{"model": "image classifier", "dataset": "telescope images of galaxies (Galaxy Zoo DECaLS)", "targets": ["roundness", "bar"], "norm": "rmsnorm", "parallel_block": false, "depths": [2, 3, 4, 2], "init": "torch_default", "optimizer": "adamw", "cautious_weight_decay": true, "final_lr_fraction": 0.05}
Rows from block 8 of a small image classifier, named by matrix and row number. Rows with one number belong to one neuron. Each number is 128 + 32 x the weight over its row's rms, rounded and kept within 0 to 255. All counts start at 0. Numbers have three digits each. After the name is the row's rms in percent of the matrix's.
After each neuron's rows are labels from the 100 images, of 14848, where the neuron reaches its largest size: "top examples" is what is common among them. Only what is clearly more common there than usual is listed. The data: telescope images of galaxies (Galaxy Zoo DECaLS).
# gate: MLP gate (model.blocks.8.mlp.gate.weight, 512x192), inputs 0-38
# fc1: MLP up (model.blocks.8.mlp.fc1.weight, 512x192), inputs 0-38
# fc2: MLP down (model.blocks.8.mlp.fc2.weight, 192x512, transposed), outputs 0-38

gate.374 090:102135162112115126165150138098116134123118147161108146072096167171124158065132128150138109145141205115109136145090127
fc1.374 090:145146144090118097197142114144119125137107105112119113059159165103120155099107141129208119125188131117123104161161139
fc2.374 096:129124046105197122041142143185150100133139119076164107173142104125116115098120117154154109118115168131138110102233134
top examples: roundness: cigar-shaped

gate.205 103:172048159165126156185154122114140111177162167130071135137138114130154154116149132124134108060151204118174155138112138
fc1.205 121:119145152114111110073128135196106132177089142195132122122109167133136127135130080134221095121133125119114159101075109
fc2.205 102:143151086112117153187127036146115087017127134083148105034144141100139149060153108109170125136131138134143152080139132
top examples: shape: featured or disk; edge-on disk: no

gate.11 082:161144130114131107202136130128118127147096130093118184092128098117135137118179122124167133106122141161115142128082151
fc1.11 081:140065132137162116175101128076162141135196114141070093114106135095142116107117090147080118049146156163120159104125118
fc2.11 086:136138086062186150072134124179153107134142147104160117143069168125132116165132086091226096052090093145174196100184153
top examples: roundness: in between

gate.432 120:114105104087158122125099087158139143160155123164104091147152120115152098136123167141177070073114154134098104095165129
fc1.432 125:158078136119168167157163103086113116105100178160125125124129116139092192122183157118121100123135199110151119142177125
fc2.432 119:128144138103124116135144192142134118129124117126128110112119157136116122162119151122033136149053141027114129121193172
top examples: roundness: round

gate.22 142:103133113149166163115140168156114134182111144187107109168120053158109133132137126129123164105085109075124136114143192
fc1.22 139:143137149107110185148119137112113167090130126100147127168136136114146140130086135117073134149116177140131078117141126
fc2.22 122:120145134186165174155158074161112120113124119217129116050087118144101144048145092128218133118172136136123125116120145
top examples: bulge size: moderate

gate.18 121:125169145144112097052120166171152170135098131141089136114143134117164058133102127136115094161058088114090138121060148
fc1.18 116:123042096156126070203094056122135131076168121109104129088156107144118128090175085179130140093133136137096189107162121
fc2.18 114:113117079121143189177136180174117096142127127140112150170139115129134137138141186136148095169100158070089108116119148
top examples: roundness: in between

gate.98 085:099150160151097101162154181078157093150163130143107210102110154103156150136200143145101133142138178095101159174095111
fc1.98 087:094136092137178188174099167109158113120116149177120104157119108155114148154185193129131141103124175074109123133138075
fc2.98 089:126148128139098142161098048130157122095100114088176112156131086157119143071115068131137088119146136161106098096197115
top examples: roundness: cigar-shaped; edge-on disk: yes

gate.511 107:118181116182136109109149156112119049126128137157072138123119182063145114143117129114057104121113114135106148182128136
fc1.511 114:144092125166119137138090127116122174169136113134122085139189102127159105083109136102144092054088159154096131131133090
fc2.511 110:126112149114163155110152097138134129197118138166140114105127147127133115186154126132149145161120150131122154153058110
top examples: edge-on disk: yes; roundness: cigar-shaped

gate.141 124:150133129189093147144157182117133054179159169136109143165142164103129193178130221128067142171091169116169113211078115
fc1.141 128:145192098135156137054124143171101101175104136159114159162116162063187092162088115126136067136098080125118156170143152
fc2.141 115:147114132155065118147153118126135137044119134094134127133180128130127121066125136106142119134172144171130125129116123
top examples: shape: featured or disk; edge-on disk: yes; roundness: cigar-shaped

gate.311 067:084163072175146110109176114113121122128142120129151141144137141137109163071124101110160170197111140113095116145135064
fc1.311 067:160171089150131107065109142145159178122126133158180148146100142091123142115136118161137166187159182133093101133076072
fc2.311 075:119162099116146103121123167124144148130143100046138129170144128156104117134092127125146089103131094143086117058141181
top examples: roundness: in between

gate.177 085:159139173162093156117159156103061171187106151107153147145123119085165146131116124129086120106097139128141164163084101
fc1.177 090:159141140132150170082206117138108118112085162135123151137099111087140129136126124092136072139020142102110137127169099
fc2.177 100:127132064138118119086108162089123150150107100110129145160098141138131125142096184076096151181130126077157077137177194
top examples: roundness: round

gate.108 086:080103077118123091192088117071152074120119112117142105078149154152148170109139128104201128183169204125137139189149143
fc1.108 086:115150107103111171118160122101146170156083130123138097076157158117121135101097118130135081159112160108131125145054098
fc2.108 099:134138100090183134051140143168132087119138119069151116207155112124119114147139138145165100121092125117105114123190091
top examples: bar: no

gate.344 079:136126110066182150149173096126091112127108122100136082079190111143154175152169170082158124076148101155122182086168136
fc1.344 082:157087176100180133165156131098056112141119133135088156097191151064141103081177139136116124098126201138120159142178086
fc2.344 091:162186128097172144087158111218145098157124139127143124150119145123086081141120080134127130124050133120154126118161120
top examples: roundness: round

gate.140 091:159107076142094108144141124092118098107145157146145169098160154116116191110128155091158078198122182119117175182092069
fc1.140 086:117146144105110112140095109166158134166134127124182131143111103161098138064112123086178150112165128105115125141032148
fc2.140 094:136120142117088130092136181148114093165133121068121130200119145132123073209086166125092135156070129108102095103076152
top examples: shape: featured or disk; edge-on disk: yes

gate.300 111:142073135172133104219107089128145113124142138126104109142167098117137154069106059124139129078136144121096113162194159
fc1.300 117:162091110097151065124163091112107091100125152141099140047147125108136179134159080153180125109210165118111199167146126
fc2.300 107:107091172141078099138091132104101116133106122055157161165086132103107136115144176121068128108129092116125076127100116
top examples: shape: star or artifact

gate.151 066:130145117147110113105112121048094098111107104092084172117170151187103098133134132107128133124089172115125165151067083
fc1.151 061:173117166130129142150124107064107078158101128079123070151122199146108136101096129109137081130141139096155147176139142
fc2.151 075:082115141142127101132134170150118126134122139141159149204149152149162148163160173132134140152033108070118083092126106
top examples: bar: no

gate.436 073:146139124142093087167121091045096151105155119124140160158130081144142147116180118091181087122088175166125165138143093
fc1.436 064:144126095101063123132164116102113128199137130117142115125155116076179157095152083152134098149156172173127161161064213
fc2.436 081:130126120171121125150094141138142140066128087107130172123067182159119167100175143098074166138050095144123127114209124
top examples: shape: featured or disk; edge-on disk: yes

gate.174 073:066071157152062102181123088085147128067113073104120062056169113183085109084126154133151115095147136113115117118118103
fc1.174 071:129152070131124135161162127088089113063136136120086086119106158098112095113101128109111063100158087104085156165122132
fc2.174 075:154148155086137101058100108087126135174166129113162107128121160107111089110126127155143097131118142096099143118198067
top examples: shape: featured or disk; edge-on disk: no; spiral arms: yes

gate.444 083:091094052091116124183132095071097107099143104117130110047196133106115109097143152107177072142126169105091190170134093
fc1.444 080:143180131065097145061132125083115158182073134140152090089168189118166090114091120070173099101136092127161120129157120
fc2.444 087:147124105139193150063139116140140133146132119157145126167111175113092131159096112125155141106027134139109153106179071
top examples: roundness: in between

gate.292 129:112164103159122124053160134173119099211132136160094151159103088126133149170157131152158122153130142100133135100129146
fc1.292 129:157121095128145113133153113154066094154105147158105087145129123120130087102120115077157071070170077134125158114104192
fc2.292 111:128133125141051130200128100095122179110135127129130136134119131136110132092126194125107144145190113090127061131105158
top examples: roundness: in between

gate.394 087:171134187164098144153166138108126177108119135109084151151100119136169118141143144126155119068088178176154190108164073
fc1.394 081:142119087125101128122118103101089088175130136094120097124138136152121179078075129127156132225171151144094107197108216
fc2.394 095:121145122133113103121146165158132129126141123080166163146100148097133101174173182134121114156058103118145132128122130
top examples: edge-on disk: yes; roundness: cigar-shaped

gate.138 063:143117071124081094192163114087106105079096137122096121086134135116132151114145164086189087074138125153129128170135112
fc1.138 063:121093052117124094149199166127074104144084140091080124120126128158145161149169128080122078123158117102078166147113163
fc2.138 071:167117084110142123148081141096119130169133107121114140110129144125120147103117183119175082136082094157117120132192146
top examples: edge-on disk: no; shape: featured or disk; spiral arms: yes

gate.497 083:200121093113098123105186113114109113165061117115114144158181167086112151131096141078088077133118129152134096153181188
fc1.497 080:119114014152126128171153100118111120150110106080116125183116085117095087136145165143149121182091114160122127141056135
fc2.497 079:122103108108116089159150156155124149164161124153151157127140150110085126127122117099168119153140150090124146127143189
top examples: spiral arms: yes

gate.429 080:161123174132121108121133160132100130129121132103108111136129132092121047108112111120092090117036152145080131148165089
fc1.429 088:103177176097174101091124166142102139105088112108144180121132123139096126135125156077114126129047204133133168147115055
fc2.429 086:098130006118130134093145179143102180161126139173131104183145113132126112134136130131092106145135071130148168093181182
top examples: roundness: round

gate.128 106:159028107139136118239131073091117125128158129096037107102184117131163193108137152152161150094147168110114151137174146
fc1.128 111:175155139169077179108150181118112151169088132080110150179092132122141102123117156088028127190084151132128118105131149
fc2.128 096:130143129109170134090141115179124123132139142144117117144109126121155154094076088148184112081129172146143120141183159
top examples: shape: star or artifact

gate.372 133:173121108114144130129151113146089157156095147167119106149155118088124115110121122098099065145062174134136121149137139
fc1.372 138:183108151188081170181155156082112099138111141084129115128151126102117140138131164116090110203109140125131063176083135
fc2.372 132:134127119098166134179140108083121136066132123079155122067134111129116136028134054140185127114218115177146116134187146
top examples: roundness: round

gate.2 099:145111128124169112145128071119122153133167107150106122097118153106194147110108105124159107102100136126086156128151053
fc1.2 098:133067146172179106173119070094124097085127169139129082092172088132129176107124098123172119085089182132111127140175136
fc2.2 111:129119155114161179092124127073115163167136121108152133122169117122141110109133066124054095145144125085084109124204189
top examples: edge-on disk: yes

gate.384 108:127195144123119123135102214149126067126115129132130154175091143124118102154146159127067154179138068082169177116122145
fc1.384 106:164118075115101151137117151179114153145108125147082112163116181030154079132085129125164079143142131131148112188037147
fc2.384 103:146123119109032138120129190140126126134144123116046144212155121099112109146110204121087124142111143150120155134055071
top examples: roundness: in between

gate.312 136:139116140147172127117155127145072116152074149169096084176142099098130110109113147100101039025138151129151131117132137
fc1.312 131:183124104178076156131123125138089146148105152042152121200145118113127097152130128108124134166137089155142061149117142
fc2.312 139:139126128124115134135134113096134161103125136109137123104136117124142116055117089127210127141242129209107107139119109
top examples: roundness: round

gate.167 080:134119065145117094189140103107146120127126130091108099075164118135117160101144121114127100107168132101120129235137125
fc1.167 077:115130146215107144158109159137119084095107091103153121121155103089159108123095138115111106108175144131075084130107136
fc2.167 085:114174073072146124085187087129133112205131116117141146082123161117170140174104174131222114143092108103141155071116093
top examples: shape: featured or disk; edge-on disk: yes; roundness: cigar-shaped

gate.347 090:116132138045208170149128102175112185118104136086125126110170142130102139104104104102124150109144129137101175126116058
fc1.347 094:108078135108127089153112066132112132087145090121138069098180159123154062058149122151188102094202124141101138141032123
fc2.347 106:136170068105200142071131194184125102166165125123184122206120134127107132148133118097121116104076161146144148087185123
top examples: bar: no

gate.474 124:122097144076164120105134141092110097142119145134103154112139149124144131114133165136128096103202196138152151128138109
fc1.474 131:155177101139125128104114154153118102135121113102152163139135110096146145175098134116141130198124088118108094177130098
fc2.474 126:129108071136135132112101174162114149161119117117122120199158130117148122154135209126148142128189136138139079115145140
top examples: roundness: round

gate.251 110:136076131145162156147159108130098131147111157173077077137175128093151171100130145134074095102113215112129100174117148
fc1.251 118:173151120137077185133149145073128142124120108092140097143163130126131146143125154088060150204087149134121080158168165
fc2.251 111:121114120134181137159116092133108158117122133130139143121089114114122104044111074120182135111159140140118143130117106
top examples: spiral arms: yes

gate.264 122:063130079092154094166071110110185080105144080107117116072120106170104129108174118177188169106178127102083167125131100
fc1.264 124:148119188155120145150151150098120133151147128137137157159127096136107135149115162134033121103024196115138138102120108
fc2.264 089:119123108139038137146132073155141140106118129023148141148122140110136107187137146133174140144160117199100103143158127
top examples: roundness: in between

gate.147 080:157115081152119082158089155131146084118121079166080111077152169113165134108147132151125105110143083169095135148131145
fc1.147 089:118139071140155115082119111138118063151106125173101100097150162139116108072144104142154115170133123108101117097183222
fc2.147 094:141174086152095142201134119132086124101143149077137103083087125128173167125156156119173131150056116117147144079151118
top examples: edge-on disk: yes; roundness: cigar-shaped

gate.43 070:139129114190087117161111158103079048163137138135089137132139106128130129043188085100102064138130135123070194133162132
fc1.43 071:144137083093143101136112116074089083089131148145113069086162141160113144128150141109157134088108059141118132190148224
fc2.43 067:115144165121117125117124069104121105145159131089167137128062184105139108108159114079119138155064073136132155100150146
top examples: edge-on disk: yes; roundness: cigar-shaped

gate.52 074:110120081135111142146160134134122097143092161145081191095111168129134104119181132131140137088160110168124121112106130
fc1.52 063:126097151081108085159131138094137120138107154096146175109111153135131119131173122137083130152090108108151146111137185
fc2.52 075:128096110156085092124100157134131150124131125117184164146068153122160108168142160112162120156068134105171089101146072
top examples: edge-on disk: yes; roundness: cigar-shaped

gate.487 086:117097092103141156174118100096136058114122107105090147115146102124129145101151138120156098153157163103101170202077085
fc1.487 083:148108064122143145134129147138120096209095152097115144177110133069173138117118110102203089144136104105106100150111136
fc2.487 090:141145162130113144114111073106146130099149130109116155106105155131171101145117087117174085077031175175154164119204126
top examples: edge-on disk: yes

gate.252 086:100137200103157121094106190054152141208126099078112169163123108154089170172118180097126168126109189093107103182133165
fc1.252 077:182110135089118142079138165134137117184172145101085128117044152097114183186073197135135126136141153126116114157092167
fc2.252 089:134141088121103117149093183110125158173160106119129140145073126149114094198129195112134117168068160105081124111166116
top examples: edge-on disk: yes; roundness: cigar-shaped

gate.65 081:132118138177102149091136160115107107104114124110064117104118132098131170130151126108135144118132161158133162157147134
fc1.65 082:084109148144101062107121061144169160157120093116119052092133073133132136113134096123186154104157096095131139166083195
fc2.65 093:125165073142119124117143142153121118113137162078156126163110123131104095175145169130172115164027116094112114110167105
top examples: edge-on disk: yes; roundness: cigar-shaped

gate.331 148:144140164113145087147116130158120132154098116156142134120103128132130078059124112117078099141126108129109166138111157
fc1.331 142:168080072177127184151129132138111139116118167125119121161177102120109152159150166125123136122116180094160070110125102
fc2.331 137:123107203139089154209127071072118160097133136125118134061138129115152129000142104121121124143201137156125141134139162
top examples: edge-on disk: no; bar: no

gate.216 084:124133119107130126085115129145152163137119079140091132157163147082161144126074067084140083154050143134085139136159088
fc1.216 086:144153117090077189084163121153128093160155122138111084142057098121109095131135139154173114222178091143182117123103182
fc2.216 100:133145112242114110123108110111114151159109137099119143097104108129125134153101155138175139086121103166078168129078098
top examples: edge-on disk: yes; roundness: cigar-shaped

gate.44 088:070141125171141145164088172111196223104119078134105136133132145117149095163134133159095081158081171150128116151042040
fc1.44 087:123119184067137101171091121167149113145098085143142094184112148135135095111123109136097161088124161123129147116089129
fc2.44 093:173156166092110122045090179127120134160124128071165163158126129126093078168158110108105104155133153120134127096113132
top examples: roundness: cigar-shaped

gate.106 109:149118137115139101117103167051155084199147125149122144129112142121130159153155130154117132087163194125168212138164129
fc1.106 114:146234102127114128082136146095133051127111122143155160064091178111136126165133106115132094152164120139118198184116124
fc2.106 099:126134124116099131171127102101138121103114135040152140073129138109118149108132085124208109090177099133122131154186119
top examples: edge-on disk: yes

gate.380 101:143182124140130118079141171146134157147101143135085170096082136142127111130127103148123123161113102123125174117105159
fc1.380 107:132160146084092129109125124140114140111143144091129139137139152084177165137104082102141136178110195114144073150161135
fc2.380 112:143103123163120138093121126161107118112123124135142132151147128088123085109150108099162152102076093125145101106144176
top examples: roundness: in between

gate.435 068:151133093111199154157157147143079117126105135136087137120137122109116150086172137076087164051150146133081156139138111
fc1.435 060:161072150080175172176122058147085182139138129122100125116121089102112079140162099103110105123114135095098125124094142
fc2.435 073:112138108113171101112126140178098122107141111164161163143084147127117081153157179107119106152001102088112119072205128
top examples: bar: no

gate.443 149:105091156106152061175089102117188085124143065138148109089108113165110139064160077154119130127209144133091171128135147
fc1.443 129:107141141154099149179131176061118106109108125128170125110125128141078174129136161126104152103114181122166134158121099
fc2.443 125:117131197102070097122120112099132128143113128012138122112105131119136128149134104139116136111199119203133090125114144
top examples: roundness: in between

gate.315 076:126133162093188081088158123119155107095100115165059116128126150148143091114121084124106126091110090136123186172170175
fc1.315 080:159123235126103090081153088137119124179128154135120119137102137121123125106113083136040092073183118134121133107123222
fc2.315 082:142142046143133106107109182159137070158136144103152126213139173132109151136155130097144145154071128160136096070202105
top examples: edge-on disk: yes; roundness: cigar-shaped

gate.66 092:135149104139099104158127092076127108085149133079146152066119117109108170083150129133127121187134213111108164169148102
fc1.66 086:103150128100094117105101155166157118116090127066159133121099173154097091096080135062130123181158145144137108158055118
fc2.66 121:101126091123156125060135135205132109164135113096171115175152138160150124170128111127170128140063137129118104110145135
top examples: bar: no

gate.166 094:119087051106086141179082106128112140136138093121087071147157174150087128084155147147165148236145142106124090155129178
fc1.166 095:130106140171073153186168144057097066088110135113146141117148145079162159083142101099145100122198150160138113174136110
fc2.166 106:139124148132154153135152107079134098139157161115143126104125157165122097156136109115122096097053116096133157100166105
top examples: shape: featured or disk; edge-on disk: no

gate.260 069:108102025158089160097144136149138117104087104095135191185123143138133096110138138104077113151149129123088098065038141
fc1.260 065:142128082104160104085121122120139117122087133151092129162170089147120057113159122140153128172121103167109112087125156
fc2.260 084:151128098133119153112126131147126159114111132172151160176078119111137149156121152076192136162050103117115152092167128
top examples: edge-on disk: no; shape: featured or disk; spiral arms: yes

gate.484 124:143130106113129100104161122167093110173104150125119152134138128084167139119145134096153051146167126117125144129137169
fc1.484 121:103128121076140102101130123139141147173117137142129166159073096137135139102127100135174149154103157108120210131155130
fc2.484 103:121158097121081155078127192094140126171121142107146123186131126149148106191099219129086129128083159105087117162093113
top examples: roundness: round

gate.109 089:109126107114146079170137058150109162111125125147094130152114116101177130108135061164191110056095161161129182117140062
fc1.109 082:129075203195119095175155088085073125139138168092158109080170129144137171064098131129150152137138130108138115152154190
fc2.109 093:123086135142058099179108155101134160059170134116165196132074177169126069102105160125149176164112135151125086120215143
top examples: roundness: round

gate.31 094:155070094106171119140140142113131168168132121122088131152097067168112136124159152133119170094120116127114126119158208
fc1.31 097:176114125128097147124152159154094155075162115095064147171104167099166135179076157139130077176081139136115133111143113
fc2.31 101:154131044155144137127086133155149131146156111132140117076152100117157122113167159090198163155090149140115161124250126
top examples: shape: featured or disk; edge-on disk: no

gate.34 070:110128127147139112150138087072166094108151127113123114132211137127091161068179129150127136153084151149124143130108107
fc1.34 070:130152125152111132122108105072073123163089140121167149112146140099137130129110143093156149096119129112163151148032081
fc2.34 085:131107069135123117084150135159159091165153154160144165192165154164168110146102174116135135132029142069083100071101087
top examples: bar: no

gate.227 155:109070169116140075158125059119104097146108118142146085107147088146127139053129061128110106122162123116095167159129154
fc1.227 143:116073073187133144180141110127150126092150155143126137139145120154113173124160154144185141087154176127141118144148094
fc2.227 145:109146232131041133190115061058125125095114112139135131091166128131109126031115110123086129128203105144100125128126107
top examples: bar: no

gate.455 072:163144120103154089073121129072149144140120136175131117095087149135151139157113093133109149098075090181134142069191107
fc1.455 070:114163087091108121122155097176084165104088111162158153117123111138157056119092125121138138100158048107087147110154191
fc2.455 090:135109131114131105123175137150126097122156160068162147161201157105161136121150177120131130139043173114145098130181089
top examples: shape: featured or disk

gate.334 089:110118165174091125203156085111145177134142150149078156149117110128158191137130140138133110128102192123089169144123089
fc1.334 085:144091136115092083154115037089115073137173116097088064078148097101145169088179110142190128139213153117122115146086165
fc2.334 093:146136108138182126133118201161143135163116143062130107111100136093096106153129174116078161196040116110112101078205088
top examples: shape: featured or disk; edge-on disk: no; spiral arms: yes

gate.318 065:116131152138145091133178105075090085132130136114116140105078111104155168164176114114101143053104151195141213131174140
fc1.318 062:089080129128065117141143093146100051176078135077121115130085098107117129115096087115059118153179134119131118198102222
fc2.318 070:132106093157138095150120159141106128128139143087163151117107132105112108162183182106125086141071096129137086142152121
top examples: edge-on disk: yes; roundness: cigar-shaped

gate.26 116:166143085091159120085183142145066137180106139109143176134112150076146147133124131078144084137070118125132152113146093
fc1.26 118:083132102078180098137101064109147138105162132171120118126064097128100145119135058165168146064161128144107172099198139
fc2.26 110:123111151173117135102130122111114112214146140226148148181115147114150154171143140146130120110068151106116146114009153
top examples: roundness: round